From a checkpoint of a small model that answers yes/no questions on an image's attributes.
Model: 5.78M parameters, 48-pixel images, encoder norm batchnorm, encoder activation silu, fusion encoder width 192, fusion encoder layers 12, fusion encoder norm layernorm, fusion encoder activation gelu_tanh.
Data: trained on photos with spoken descriptions (Open Images, Localized Narratives), 101725 training examples, 20.4 epochs.
Rows from block 6 of the fusion encoder, named by matrix and row number. Rows with one number belong to one attention dimension. Each number is 128 + 32 x the weight over its row's rms, rounded and kept within 0 to 255. All counts start at 0. Numbers have three digits each. After the name is the row's rms in percent of the matrix's.
# q: attention query (fusion_encoder.blocks.6.attn.q.weight, 192x192), inputs 0-95
# k: attention key (fusion_encoder.blocks.6.attn.k.weight, 192x192), inputs 0-95
q.1 108:145153128118155088147097145134135103141081133110127071144145144177141096092116207141151154184160143132167131145115132102104124114134159187148077150183191124095107122142110082080110158101102143132133056159135150074204130099135140109184149169063132037192163127128145120109126152117157093134
k.1 107:127187070127131101095120112104117145146126162127165174159110092143167102093113010138065126108110157118138124128123113082092165103175125124106136035140124152128180129117157096080079101149194115120142166121175118151109139092177113125193125125141121160088164176093156167143186102164151139100
q.2 122:132160141103078121055178114158161104058160177111112128113142141130130090133193153124187122089115139125061141103162101097158141106112084146092133171130145113182154113172077106144111153126138140090144113111149094178153206147166130096079107065095101133157111090115109057190129154049167135098
k.2 119:216102154107113084113120106132155154122063120077156131130074178070139111095098067124139201138084183123121128146145167156197118091071166129131183137121074092137091148105155122211205145112172116134092167111118112152185113144174113086060128157148168085169123102143112169128158148106082154107
q.3 116:136121126141135166152099162141152169180103123174136133136117122101085049045069104113089111086147165111135125169106141170161138126138189131128143175173093110119123106115085126136057155147122112087113182100166124175087128171091144115064113145137086126099099117120115126128121069112166123155
k.3 123:118153183081100139103123137060102130121169075175158173146121131144068158084146142085123120184132080132127094120167100122110139118090184119109143163169082097126150075154143169138106159094150105084155094143135124094146104082118035137154103104165133135103106112118102140110132148156187068153
q.4 112:073113106093150108173103153105126140117069112141159071145120110111179145121102173096061106109117152069124129162114149120176179089077110137189083109158158088115088093147113104069144117106140147103184161171161122174150094106101124145161111121050129092145140117072127101149065092126162103146
k.4 119:090102126120077146095161197104105064088139103159116136096099197149146159138106122178174123143112093047169069114142064144131165134159145122165140122148158135180139146132111151097111146139129145131142074105130123140124099117119149068136093183110150089101120135113123171085134106100177224062
q.5 119:157114137122110089119147154153115111110090134162095143066061075124172149135182073130069146175057123126114117129069118145165138133152098107127164095128192149143160164113119089117128128100124128127090141131109090077128091114159213125181056154096154137124103088107160162108111125111118107142
k.5 124:155102094153168199147107167146075111132171149143108135137115139079109096120107099151118129095099135145151098114051089171140125151153114139124178116100130142133164108094145197148074147105110153147124155153168090076180173189114126162123214135135154113149121139112154119180105090134107113158
q.6 131:172103134121107171103150102128177071090102179136165104141146123082138122152154104097120104154110163131123128099123105197109182138135182163085152135143112114183132122121124096127141151094182112143084130160174156204148104152102071184142110102093167180176122128141101148127088067108064167110
k.6 141:104096129110150079030122169161142147099146143147085064152166105119154107162100111075116113105148155130105113167200102155139140103131103173112096137064137162153092160128121123130117159135131080073116091107143123116057155162124176037135092086166132126100193043133080102107133137141147158064
q.7 130:168118150119153129061122121097136101126112124107171188161106156147113151099120115088131118112121132130150180127162131102148177115147084138140100092162112178174147100091175182193113088093188129171156133141094146094139137070088128125168166099087147089193120148154141167093144172135116104093
k.7 123:140115161060151102160150131103179108101135123144154087151131139098144059127097127141134130138168120218131209168130159101146150098082081162124090162192098118144140085135122083105128185125160115167144087146111155113116131184099080139100118197125107182151124139134133142084128160163083131128
q.8 115:085111139173150075078142129115068096108138162142183085060136107132166198101179081125178104193125110092138101140165184187143142178141143101176151149100137112128114093113157157109163087135086101092116099116141109147180163130109162110183101110175187091089103083124102146123120151105122151061
k.8 114:102126128136166109097129188197145112092159184166137150144115111103165120147154089121187098106124078152183183136134133139067088137128112144121171121203172128123137202125168171153135167107123149148079123132104103178156155157106087097120101052133163129094132072112123122073140153141144140093
q.9 117:136124117093163106189137138106120058109119154186154152131181144120139119077136125141140114153148206145134168185098027156140132127083103105109067090178183129130147141129136125172109119093144165131138154106095161153165115172123115091100146158127090137113152133147155142138125149176124133135
k.9 115:107140187208095111176151131103121125160124104188075134152115098100134132123124128119106141143127110128114118145109193027173136115111106154132114188127144138133094040144109145070121122139093131094116070087172135188087116120177069126142126175129110121141118138117094159129180069096168097133
q.10 121:097141116219101085104126105151129094124171096164075181149160157106147155101109159128167076122113157157112068078143091202100116128107165078124133171154120140169167123121146081108163133121129092093167140108140136136125144107165120153101133107143095104117120179116134167172128176073146138128
k.10 118:124073144161144097151107145117133195112100139126191154166082138114120115170151117083174163150147078114147134108066125098133145202073166063157079141130142114125174147099135126157134111155135163110107135120125140170096100145198117096081064116110183110125108147142112117132086120107145118075
q.11 100:094111103151126089101145098102142156117083168142166123109120069131178120110165023144120109178105129114070113131139141132130126184107084097142165113161163084100118139116095153116074124182106094148123179089202170142115137110123131111114150130147152196127140145147062152080147098187078132143
k.11 105:097197116216097102168111070128086161110071183140122152094231113149119141082128108088124106080124116144160134167103146105137133102136116081122104171082172092167133148141108159103122116117184046149062127131183105138200067099144137065147170159105121146113154121176120140122150142083092092076
q.12 098:097110083142103126140111148188099154143105105162133130120149128072112123155100098104151135141101131116110209163134132137178144128098091128194130194099132163105128101145157214130136122148095085097123107218140165119160100125099160115057081125133182120107124116145157102105131110088088115123
k.12 097:152154122103109115094146078174201117077162053131057132182162128140129136094113102180099169098125186131102118067115103146105133156133088136126167116139104165150120105100171135128130131137106128125187116079152153111105157127044146063152132160087143156136117118129163171104137135079129105141
q.13 090:108180102112133121160126125187147133106104145138141094111199123127135127154141126081102159166143122134160161132056156119093131078130116087131114216136092151119195118118140107080117133140062089179134140096085111100098135196169145123097170138106143147148130082101139107146126127112111167131
k.13 102:117108133105111136168183127109163126075160141138160130113183139109145183137098085152088177164130171168059150125151126147090164179071133147073176155153126135144127140140106090106106116155093195117106169124184164152133131085089116138101121117173126155098189109129153138104086140111148083109
q.14 093:067098079166176105088113111111142166150180148138172122167091146141173103121174155139107166123125146098190088137141021139122087172151081164110120177128130129124121143101111132084145164131142179147150151135132108058110112100132092124158166113081105064106156121113128171133134114137141161131
k.14 092:105140145111083177077133143098079118102098141152139137100111130095123091147091128079096123126108174124036210147158151152178157067158156139149178152098158064131114135193107132113093091155129143182152132164150147156155160150124115131161093123136052082114138128114092093134164146160116157124
q.15 077:077118172100115112127162151173153126088151200081089070159112172184146120131162141109158095043135110126113093083068151109138141192144135142127080134089192142136153188082100087112153178106132129156097132112112130095059150112120138110157125103103135129108160111130090147123161152125134082154
k.15 079:140094103155110161173131149125129139120150165098120164111098130068118143105144118136118157142091116121128157105122135129106141131157183120138104131126152069164070148058102166132104139134058146080126226110109125162148177122152138113131102123178125100150166127104160107096146100168205122047
q.16 070:156199036167095079119140164114151074136096185102143076134165135117175111112210081104145104108135146027135122108116098111071107086102100110158110178073122112133159149130119131138131098124131096149132116112111150095084138138124149119108130142190099173095144124193135154154128103173071165196
k.16 069:108153170146098135172104066101132091149155094100134141086146067122172143128072170098133106110072176092129071138185065170133101148103189140094128136137098130144078196143151139166150198160132155105099135137109132096132142109145101151104121148158061095116183143136160124090092132114079118120
q.17 071:137124134073130168106090139124162121160068134152102152136191160078102141115080111122136111200072102125096144158088197155139140120108117092138148132128128123087089074145060096162116099123155114103133175104165124064180126104155195149147145122231148122120118191167169140232137133091129107152
k.17 077:125159109111144040108170113132121186178165105124116139067172123172123168153103137147131086126142109110114083087115172119158078156132125171088096114095110193170092134138109143175140068137115162111117152130107086140127103085103155085119117135103165188131186154100126097179103084146124076133
q.18 093:079079122154157115090112111143108142107109132136153119198178138066115197114136138115130124141051123154131149095136123168133103141136092113189099190076135118090127136088129186098121158109103163149145162141130070044123102116151100118151108146088149103189139156105079125160135145089162086134
k.18 090:096076092133111116139189151129106165108174152189115134105116162130125151141108114159141094142118173115075176068097141158101071113125184178157190141115119069134102145158065160091157111178080130135163191119130102115152122157107135063130113042152142108125147080133121124117148065117142138038
q.19 089:148119092137099131123127133095150125140143128173148140127099152134139106083099091159131156107146116158174127181134152108147170166134165165065110106148188160109131072156068072212119105135128097159150080162159080045161105105124175224129132100115106098100137153185142203144127079131094107176
k.19 083:157184121088153121099095088095174138175120116090127067153178142145103156156102091120133118162102100108098070118127113103155194128111114095115143101138058144155091100136147118153141123059140123112118082141098186100109164083116158131142140161097123087154191163090079141179114151169106067142
q.20 069:124115124088125116116170133077147182165141152126109183126146144153077149093094116143119131147166109107177090151138129163176098179139134125083162112161123119105106132158065116174110114174146119149064076096176099080131110160082155185121133126146220152112108141139119131083135167133127151087
k.20 069:103147139080128124105064146180129127147109142095071112118143138157110178129117120156140182123110113176110137158100144105150197134089098102101091040138099158095121088096124118118138096058157114152084110187112175098140138125132191127153165156115116118154145140155125107199115168183131055100
q.21 060:118174137117149128125074113133140161147104118146124158116193119133126114138150115123122067170066120056132164122115151111134132123135126067136149104130049106089136117127138136111086127079121119090155173115105132146116132129131142140133158166134099157134117136099166127150111101132118153106
k.21 065:151131136102132147105128186127158136149160086143134134108142077124112157088135136106160071118195107099120115139077133129119060069091130195157114173145114147114180158113103133157097114222127153136122104074151098140148138116151114193102083102137115174100138126127137101135144111088105085128
q.22 083:176166129163123087165134184132099088141122122140139080133133136103145153083160133132125169129119174120058097111144105180054143115153151197104116158081141138103140150132126125108148097100128151106131106157137144161106109078149139058134124119135121159116107166171111232073103099142071178138
k.22 086:117092148173128132180142032121122096158131105118144164086142154096140075152165170095157126099139163143143071099161119087163115110114136045102159107080131136162074129160163152169104187140133122102151113152116163154134082141123069143126064145114115079077135093123182127142107126123119162177
q.23 062:159129099087127140073115147143080116190064124141142132162148129122135104145102172090102143203178125116152154180131089120110137098103124163152126143107105135120095135148116161143161118127142138116124144135111173105143166175119107122047117163128120183095118121144155112116135116161102168101
k.23 066:103173160176118122116175129143160134167085125144111152161095148160142124123100140117128123094106105072137145102149126171077147143113131091118111136151110173126163135105137118138185105181146090168144155105131091090071119166051122116151186141122135135129074141101131116125093150107162163144
q.24 081:104174085171154180105097144157131138119060093124153152154144114139124083140139101141164156101085125154124148163141169078158115118175207133124134101144097078148130108136186168208108096085109111094096142168104069105150129112083125142106144137095057100135108103168123141157085080208122117184
k.24 085:206145146123164164100166159091105132177162094116168094143119069127148164173155125118144063158124125080160098117129071140105088081069101228185137184154118150081117132120125118153174129155092145106145043092096101102148141128131076186176128123153094109130129133128124105107165140126071105149
q.25 076:165088111100142111155113115119103095126159085129132125068148159090183153109140109108144152120084207095128094095141089163119154132105094077095184149126071152148160053124096087128131113132095153107192112085137130095114126145150105102124090182180101101153133159124141149170184141068141153117
k.25 084:120136107091137069124118108157140170091155112102127126110143128157142126103092116099133075123125113124096106126107163140161114095179156093064215086083105165180098153175137151128121120127152117170136134193201136195117148142136116171105088142079162159144170154088127057215135121077095122128
q.26 055:134108124082126063098210175109135160188111175148096185117177108116117176099105084157080126143096123073107112066145133202104112110130077122141152178128121087094145146112059113112128172156116131147108151121199132124073145120106102116135126135154185221142107136134090162093148165091072161079
k.26 052:063136136124163123149118055188089117123112173132088154094176133135129110121147149131159112098136170187095137153080140122133122111079156091060102096107049160146131112120130194154144119149150104128134124143141148090111079150150176106104116103133159124117150072138175101208108160145130109127
q.27 081:128125162138148118090148126106151128129145147138065137144188103101132196066093125154103177143158149143118084087147187164088124117147096129100101198139148132120169143095124170110140132156146167105116146124163124136109083112127115124124069160133160155169092193117107118125131148139091170137
k.27 086:085141084140140136221132084111057116126107102160120143039114185166149132163138107172142148144144150137114148110107116113115111145111148074090118078148097105079063143146114176175219148096119139116109084137093143138106141196129100073138117119117152081149137104183162147145155119168090149112
q.28 086:119138119093102157087070161082158156188149083165116134158162068147150144101107090100074076103111113094085152135130108133107105110154116150097065127167151082102137101152078141160134088165161111211162153188127165119124156094124133180180134112128081102109155149164124179149139069141082099180
k.28 095:135151149121143129137100134036195129155142131136081138121151142144091139092051166145124137175174130137167082126141099133179107158151110193084056182158114155130112110107103152142087129137078086101151101076094092118094172055139118159150102125137136139116143126098170140105157090196152115180
q.29 073:150060139061115154111126162157109107108127111142052091086068132170152092122111148164153144102125117124164111131138195074191125115187152126136162090164155079153108112164065067165124142135188175135077128154121146136117164159116114148088109111118174156109116095144099090133137139136122094098
k.29 075:121183096142104105153102099183121085120119186086138152146102117154136119174154122123139148079120068186205139132093147132164160144165107071070064042163121173134127081060093156101127140089145122126108193119067158085162144125164131146125188183102145123184101099072125114139087131146126153134
q.30 054:118102149161148141149139095126104167092196156106196129155124146153095134130087114120089140140129110211184116163105130101157181182117132087149090156151147155104167163125137113111072193125076143102191111084090078141152102133118094154138171074051095100138124113093180104098134127094186115109
k.30 057:107098164099124154085162154128145118098079133150146115141162144136139091130155118119057116134131110096068137146079124121124174085207157155159192097181138088139211090138128091094093142129121149156107136089130159123125114084128160118114149038109146105126160106113099157155102166074135153089
q.31 073:086149120163143097158209096138102205073154190070151104116139122162083156118122122086169156082115100214135098137125103155147148142095122084176127186089165149147133186090165099094154156119075146139147119043159111164155130089093131090149151100119145098186115110104124121057108183040151124123
k.31 076:145044131117144153151182158179132167102090130098132132136090105085145108146130116146102190147123131098057132170089139122127150132139179172127180173154119052162142157185157074071091087132103144116111199141162136141080112105119184099106105138125085112095136172150087151119151153109158135065
q.32 107:152156181105043145158178164163185113107144111127133137098105183144074110152140083110139107127134187176142140069094134122155124119114107110128082108163094123123148114107073137167167137160193119155092143166107094164113135179148116143155120132178094149117072114127146147131113162113145156131
k.32 117:130093096127113105145163163097090161142173108129154103121091150156092141076107086143165134174163159137138096184113152115087165168165146181143110137140115121121142155130161160096129055175141127153091112102106152071088132094135135139146169159143166165086133168140135108175142124084114091197
q.33 114:147078102116180091109113142159111128084115111068104084125077138156177205119126167149158125085155115159167127106125119166157164171132128191189171152168168093100128123093129165133197157092161109142086139148113093148147131020091143149155051112122090123170136149122110082161091128162082154173
k.33 118:119106140151111073100146164099087153154093156138154126119081121104166107150157130135103107115122154139091118146091107147137230165138128107124138106100116126182146143155128066147123133093085126112137161131185129160207135097174128156150099155182168122177137108109110114115102112088121135118
q.34 103:125112124091106136117139142144109161101157137130101099123108147081137116161120143193088153094172066122159080140045115207150095112142146159138157096117123118192124121130161179123104111087152162183151140145074152136193095206122190126080146077125121056126153143082110078105131108104114134143
k.34 107:204146117103135122092140142127061129134129074126174161111100177110190127139074126145149125167091134175097078098145125132144115131130162083113166140128203147155133108067088098166113138131103129121137116090117089117162137202158084128090092111088145097149096102076140141107106138084128145128
q.35 126:158123100090150121178090148126090096111088158097180109147171103132105095132169128200098115115153110146192083119071117097163119149115134176098103181118146218160115104158161131110126174123124113127110107155135059065169113042125105112148130131191126146123141125112138110121138142099122066078
k.35 117:145133164123086101158165169124110118103123143086055092159115088128187119120136077193054090103114099163107094107099159141113126129147168136123130093141188130091172140100176101147111113119096078110096070122140181066173129137112182137119133112138118084124104157132107150132133074186111108113
q.36 147:097159106143123188187137085105145135149109132157096171121163113157166131100134097162135165088148092062152185188105154140139142112128141105088119145131063104141147093158109089113060128122105133147048101099089102111089168122114163162119181078174128115115180156105134154130107123177108144144
k.36 123:145148172140125171165109144118147111141147092165090075095185089171118135108112162134130080160182109137100154165101178164088130101145068148108077103149110085088096078125129105084123119123126161186103115119100096104139104066131107129155192086115126182127132151134158146127166087206140108175
q.37 130:159109117111106018117102090134165097107131148109147117184163105136141130114135180114086130150150178109186165136115161102118134115133108161106055119152110155147055140108157170118145115100137126099128105110125068135202113126102097140116122128113021165099147110117189143106107081127152124170
k.37 113:160138146141161166158106130089193148163182128164136097064066090113096174132147095116159122118089052120120077075122119108171104127146128147166196094136107130096122056116131100089159138177093150131116108116087185164121185129126161125118154139144127163069095106154147145133095163105124157105
q.38 120:110152114153145105127170237109142128054131173121146068101133169085163149143165137147160109090064119073147114118123162189143112098090159147169190129119122147199145147116105092130173122095124119115156131062176148126141162122126200117117152165054133136149118091124086133191213132151144163154
k.38 120:112149136110138092125128122098139130114123084150082176076136147117167085181141168104151077081137136135152095136124139184113119159153111113145148089104184163129129136172073189115164151151127061169182121138114135145162106150155145174100138071160144135171119088118082140074114146104156159126
q.39 127:068178123147117122127178148119127059111143038125140106094126170122103092103095073160122131153104199114100133106111152145117110123094167124080161102103185114094063159112135157160135061141150163159141111130110108061155088160104144066149183098107102142109123117135128149074153155180187117126
k.39 126:144078128102072125131107095107170188167059141163082161173129140079119144101160082130110194084188118164175122170142112170143149125144114097123125105131171141130078121157132130132180100111126167058095113062084130164179131176155127122087154095131165110165109165167138183134124120108156102134
q.40 114:145108115150095185169129153205079155122166131106151131159170107073118148098108140118174071132131154147142142114165163111189139155140113143140131137108158163159134102113117089155069157170111147134133149156205110130131155145127125176131074192128130190134087099128111100161120118112136094099
k.40 128:188068126115120192182116133165079072096134139064105122147139090087175159161161125120167138128144174070106117160108109090177127141156081148108101057130116140148148234085115099146142178130094167084125153149122179222128122124131124137100085161156094158112136085133088148171144078134167142112
q.41 106:108099135146154083058173122115094129103137115164098073117115180083136088124126161158111108146078163124166133106125051145125133197091109089197140134123177105148121113144125130139162117149091129104087186129096159108131135153174080064053118126177100141158105085117183153186177180107148092096
k.41 122:113126145151114120113147137129161099143127160096145190124153131161177115167140123073041130129128120118139105109106109161167060143115125157186117092138143092137142149108076170180133070121151110088156114148118140138193084144134107124160206123189113176126127117093125103101128144071092139122
q.42 129:105117085161098141117171088106106099142157163070169116103112199091126135102154170139159119120168119154144144140123127152114128108091210117110104129072145078113147128148139159097166124122155122093126090101053095058161108123150126086160116116152132149115121081100160146155192108142138132095
k.42 117:152112112146094155114178139100158122116110105112126143123117178182097135129154090134174133152137105053126192133195169119131107127139166159088089094154132085140177151144114082104135101162128143104086186103176126155138130119087120080097127168140098124073162146150104155099145110133116080114
q.43 099:166119150102110106149141112132064152140102125144150139136157084083133159166144096148160134176054142100086105179094152160135137141138166111130186183157109074091138130168111110174153112150119106119092150148119199146126128148070124149092132155152184115084116135168130167153072113216123168140
k.43 101:087093116163110150135141104167099173141167096165099157041166116129148249079121147123166131044122153157119145125133126174116122141129116097157077121212121155166151112125199140120147130196124115153130164085072086112113140116138094133109174094141100114105130128114128116172101102164127090131
q.44 086:097059125131141162094116100093127104154151074139172139203085098153066095128091121077093144126116149147157152077113087112158088110109138121170144148068107123153148186151129143141099200055148173178160147177146110162149135127043086143128137091061078115173111110153108124164113127125149164137
k.44 094:084127152141154140118165125120124137079161187100078092192087121137081149177074078108119076158148140091131130147134089173106069119143157168087154091124150106136174123195231136097142079114121145135153140109142180057093104122139194139108099104105176172103125133104114130164111125146134218127
q.45 104:151118148101183186114070135159112099175095097123191119162079118105105073120149163092136138150140154158127141155121075119108101075109168170124075148097094135183137141165154175143120094086137201103138199151053071163173131136108092118151196105143093108128137136134150152169077056157094129134
k.45 107:133086163147140164136156127095131134139142089180177112142123130131166078164099159157115078157110112096150094115158163117114095079140086168127145106132133172074114131215119147167183125150218120180128072068092081143097102151118079166152146126131111111069103125088110127087073101072098142183
q.46 098:082056067142159121187138112141127095080094197100106123123104142110189119151148130131157113072096174105140141065138125107123120127126154145104134151102124122134105038130150108143081185151125109124094168185145101132111111073138157151162124184138163106124115152116112079229206119148111101162
k.46 105:154135063104122138099098155129080116099151161135155088150132121104147144114080107128127035100039180143126155142120139216105087091179112172183166131096166122123099161156084199148226147125120154160093084116148126125095150123152093158120125126125134127128151143177068104117111094074055134075
q.47 081:105108133151137079135134108157085162067168188076149092113105178181163153125167151125157164089190149163172091119085123175133103145104108165108074192082165170177203155109130136066120135120089154104113125122131056113123144128123115109145135146137134132121160119119105128091143078130103135178
k.47 086:135081135153074177175088076091074112091097155157134139135142181074176095143140093165115133148047113145094158099151178103141173106118160069149175111171121045097065132142134133159166150111155116132103131131102153166125128163157124135125139155124100079092138138175112171096109165098135126053
q.48 082:151074130068100164095065137127128090143155088157163096157088128143172116158123128139149124113141146138148108162105168085144158150143163159091093115155124119144163081143102121217118139154140139120136120164102115071092133136131065140091122114109085101091135116156138108155200087193131126159
k.48 083:113158127147093129118105136064140101130155124152140139143123171141185165136094102120135077153087094092187138068114125181100153125188140100104130093170107161108083133077130162143189174096134078132134144148085127095145197136125071178158156103115115123140151139049147106138082108141130144116
q.49 061:088133161146134147076173159146142161110153161156147147145144124130156099109108090118103108093151104092136161132185124108130104171176113174140084122103132079115132128108112171137161155137128126154123144123075083086083198094106133166159155120102133090144171133128061178147076118118038073110
k.49 059:128108140154130162108150108101141105143113114125147104161123057150095127106120124159131154170137132141175084152127097075087130149088151126156098139176100127114132151130085160160113176132116081095141100083105074127097185134162147094142162167173059059139097106044155165103121161182123100114
q.50 067:114124130144157173172169151219066135033122203082124118068082106168134082149155161155158160063096137107156131118135152086179116138140186156112118102061110121162113171156178095099126155068118171117128134163077090169113182130102184109127128114081123076134131112144096110151088101178151096146
k.50 064:183083093170134151139168122146050082120165156102210098193088080104139099157172109116144159118112083172178083097161115150152135099130151144166162122172162057117135145127135086117109205181108153094129104082110138129114168114182101159140140165146065075108119122097100138061130128102099134091
q.51 059:150087123077119159142113158110180158181098141150103118171088086160145154129097096173102144099112112172090055138128197132139121132158155132077098096163190048143131117098052112166099175100173106153116155144167050127151146111128150130170111091137080143123132102139120138161145116168153118150
k.51 060:108145157185128170078083106088108111152138189153085127073145132120125129174122130127130100094098127100133093100139159112155130131148108156141078194135118139132087059088127131131139094098073111038162094120053097072145102105094123154117114111157155159139129128116139142161101120166154155115
q.52 089:145171143096137166161145135123116161145101126106163144136219102131106127118028091097116152148118107211088100183123130114126194121139194101102136146143092140125134119112167108149138075155130118103186128073116108150160125125145149100140164102123137087133123136144171142083119169099158141113
k.52 082:125065147138188113082211195175175160159119103086131123131141110179119160078121145163083153160170095103114038140037092121140144150129112232127151151150168157154168116136147059123082093130107165127114112133162108169079121060078154138139080133103113155130157161091128099115122141119148079173
q.53 067:169135116146123136143122143109108088122109097156129155165109142108141166122073106151069085134058131059153169112215093113151136160135099153136140096138115069068108080178103123168122096176126114184139093151128114064089122091132172175145113108109141076130143119134095171169079166115158075117
k.53 065:135147168081165042099160137160176101126157141094147088193163081200064120132138125099129153139162141182190083123134050106147117125127103135093157094142145170165178141082099096071084162076115148097120095159124147086185165095113162107128124115180122102156197110047137093104122094163110092154
q.54 068:135125154099095098183215128128122140103093157164097128081113184117086165167137102171106085126069128084091154069150163144120122137142136145106168048105151074086124118171085074128133132141136079142067064083157164144065148069085179112117144125189180158117148114128087187110095156123125095108
k.54 074:132124129120150079125087091163137166109137131075111103096124076100133133145191093108168139065164141188143113117160141076127109140080104106075085146088113175191150155098135107120103125112128127041108175183156100112187081136105143114071101171182106129126145160117134133161114120192160060140
q.55 087:098130138138122165087092084139155191088171073148120115100108100137071126100163175133155114102124124132150180179130178092191116133147121110142151084164117124122084128185164208133156116135149146125088103126159172120180116127072150175135106119113147031140137133094131066148118119096166109125
k.55 080:149156100083100141133098215115113174134136082108094106106058157133099201164131133198134196134170103123155191115145160104136120182118121149149065109173111119100095156121065110108150102119128112118149119148095149098137151137151116133191136188127097154127109155130095171070175103183143132116
q.56 063:162118113130110091121173100119077134142069143081124158158177196097096167139107122107114126125092114167123113104149106153140151117117131083177124156061107100103102154095127162103128136139138128151128119125178090117090144120147120062128103125143192204131127089137074108068094207118162108064
k.56 068:099105154188106104109178143209114117131099211131094144127117132145128126089165127143129128091098148172126139146079103154118112116064188133156148135088171115153148112089156124087128091165117122114147205166157094078148054121092185111112145108147161160143094112156130110108083120154160134087
q.57 074:119098113124151112180186167132125131134124187142138130164095083117105155134072099144138142103094099187087135148151148141148159143101105164138095157117214126120142106127108071136142175140089143152158145134163099134176129100153166151171148061086134045155152139117131153141123123050139062140
k.57 074:125086114142174122095147064167155145137126142153126104170153127115066082180112118171099170128122183134068086104172156103149123153146088176124169155133082073159125124187138102112101113097112153088165098084122135099095100113095192058102102098138153095135167138072083146114150127105170141128
q.58 069:152149129133131089132202142071159166158140126138116183120172163129104190091078068155108177150124108181141085125170145181128129162150118073136150137163159078098141090102054107149116143137096111132118096067185057119160128096107154159161125131154144162164130150156115192085090179070106113091
k.58 068:117134165090168110106137090173144142139063127079102115108185104146091109151165103124140145120158129144075079158092119051198138087070106096075151084133091154172147094159151115134094097065166105092116095154127143111124091138125171130093133128127147115148152116140126132226114177181131078129
q.59 084:133112077122163161152117178179047102153045120099085151149105131129114114155152178102178154138067185088135144145167116127167100099163157121140164104087083052138066093200121170155121090115121159095071119175107110089138154166121176084080109162119178106118106113178108120155088138159167089105
k.59 077:172164138131143086053159120208109105153162173078150138176089104154104113163163148103156110060101141168182082058168131152155074118117086157139137086115172173112141111103115090098123134163114135131146127127103093100177113155115119164165180167147147157147102125079122053095116103106066138140
q.60 065:170170065158100087124146114106151042147114157120158121146122151143142094108129094117133162116135082164151102141133098122084163131095132141121119189089166184133149134083120048187132088079110107175192096147147100069132096128170118143107114092132111213115122094205151158106161144129108161180
k.60 061:145089152123124107146149099100153128129132136113107097127178135094146120132087125086157091171081148087089107157107073159123201109093202138121195131119086130159063140155202146131124103116099168145090186168156153121060147078101161132072120117081151099151166135166097102194098130099113148120
q.61 080:175135139111123102126162139125091107129098093167097107087138118110115213130142123156102129152057125090095148067191141173127108098141105100219163144103113034100127135158113144140139106118105148131130103109158174164103139084112105101100102130161171156144090128150073122117097153113121126090
k.61 082:113117142163136052176161097180122119122158125105116175118105128160132110187182150089158144066208131178164108147139128100130124144126150056044117110083100195197137155119150131091115148123115112082151201146124100088189106115132120111109139136132108131105125085115168118150113101158122159174
q.62 066:113176112146093125118170092116183080141136142177180149161137137130137083149123085153073124145193077126171185120146114095088145142109115175137096139151161181111129141127161136168126128160099062134127121156112139130116089120122087178097152117093112175110128104128148103129143140168083133147
k.62 064:126154138101158146129127135098160086105094094137147094169143128112144144111137073125127113171134169092128168148139042147022173136076115104169119157142099144093177127153157163187192143072167160149112070115153130086103147119094123073136186105175117103138130116192110172112125167140109125162
q.63 068:128062126113126133173101153139078127194168095078150116156068158141120135127138199150120119131127177117155070152088070123189116141107087141127109153130111140109139121143093104108139167143140163144150127134128124106138079171148119068161121108104138130106155112106154175063147128133149153097
k.63 075:126141136163093134067101096191146100137096180144119163168130191130115094137101160122109146083084128134073184090118191144206155086176098087156156089103137074116138090100110115088100087163147111203149159131099171140224060115066147174141128095097151134121126113092095123139107128099158143121
q.64 124:076176131076103113111127127130089109042108122107086173138135207106123104157077159177120170145086113069141091143153135139113143182144200084111137143122104114078155167039103114141115082179112140137191169119098103130104082165130097148087124136155135136128138139182144147152184174185171070144
k.64 111:179093094149142082149059097121078153152120132157067120139086082148102118102103130141149133136105115124126149151180150104084165133168131195065093198141146110120153099136132161145150126155104078086160219123078132098169151091158134172108127127121133113125168140139055085115076118130118113114
q.65 109:099155092133095118118124128139152124098124144086123158147117121131136169149140162187101156148143187110117139113136138126138112103148103099118029080117105128167146083153176182083088167151148145154152096141124155157075101090086130147152086110158072131096150171153125114138113101154143101135
k.65 109:167143129148133178084127141154194128162164139160097180148165113098187175105134151124115095150117114144066136149110114081107133134156118189144130155118159085090138167133173092152068100145174120128110073111159120101088118096127171166145156102096184148143092121150118112153153120133098163157
q.66 124:113151123168177103147166112134126115092113185123126076095113089140147107115154171113136150170043128130167054136122164117169124129107166172148095162089093130142053175077094132161169132129109109075104098133091064142039150140146157104137120120069119109119116081142123119152117135111137098172
k.66 117:183115093104116114112121133117122094121155143186115061116124122163107143110160182110164146120123156176114170062182108169073089200142126136131166137164103098134080165117106102153155104132125159180128119148130125092157124133088132118070184108117092163111193124132122136168150112170116127130
q.67 116:194060140146148214164096131104103143145121135132131096198116140093109134111125114163081093112121116065125153112125078124097151120125093181145145085120128089091133138153146159166090086126141123160138141165182151074122126098117168067173153083165084141073184077121131177095122170133097191165
k.67 123:173125087160067043127071152113156152136121112087125160154172159109080135129081089158060135194156190166152084079143155133105127108130102117129093161091163168138144088087122127145137136122143126071124117201074109099150184138101102129139097127126070137140109128129116122121121100146145132079
q.68 141:111122116143123122140140140085093048154093119115129152124142107121115131158102154131146117088140086167075127131129111104085129085016121145128104126120157123132155088153094072084133152142160114105139100119103097076159136106150140117170113143146149146124127184162141164148104159188159135107
k.68 144:113182087110110102173085096120108169159134062154155101211113093127103129111170135140149118143147074093112115143108215140118077124144116093109096168137135166114087099110122142142109120148128130154147156106077133118129136159085114138172119122104140074132178130094190122103103106172091077174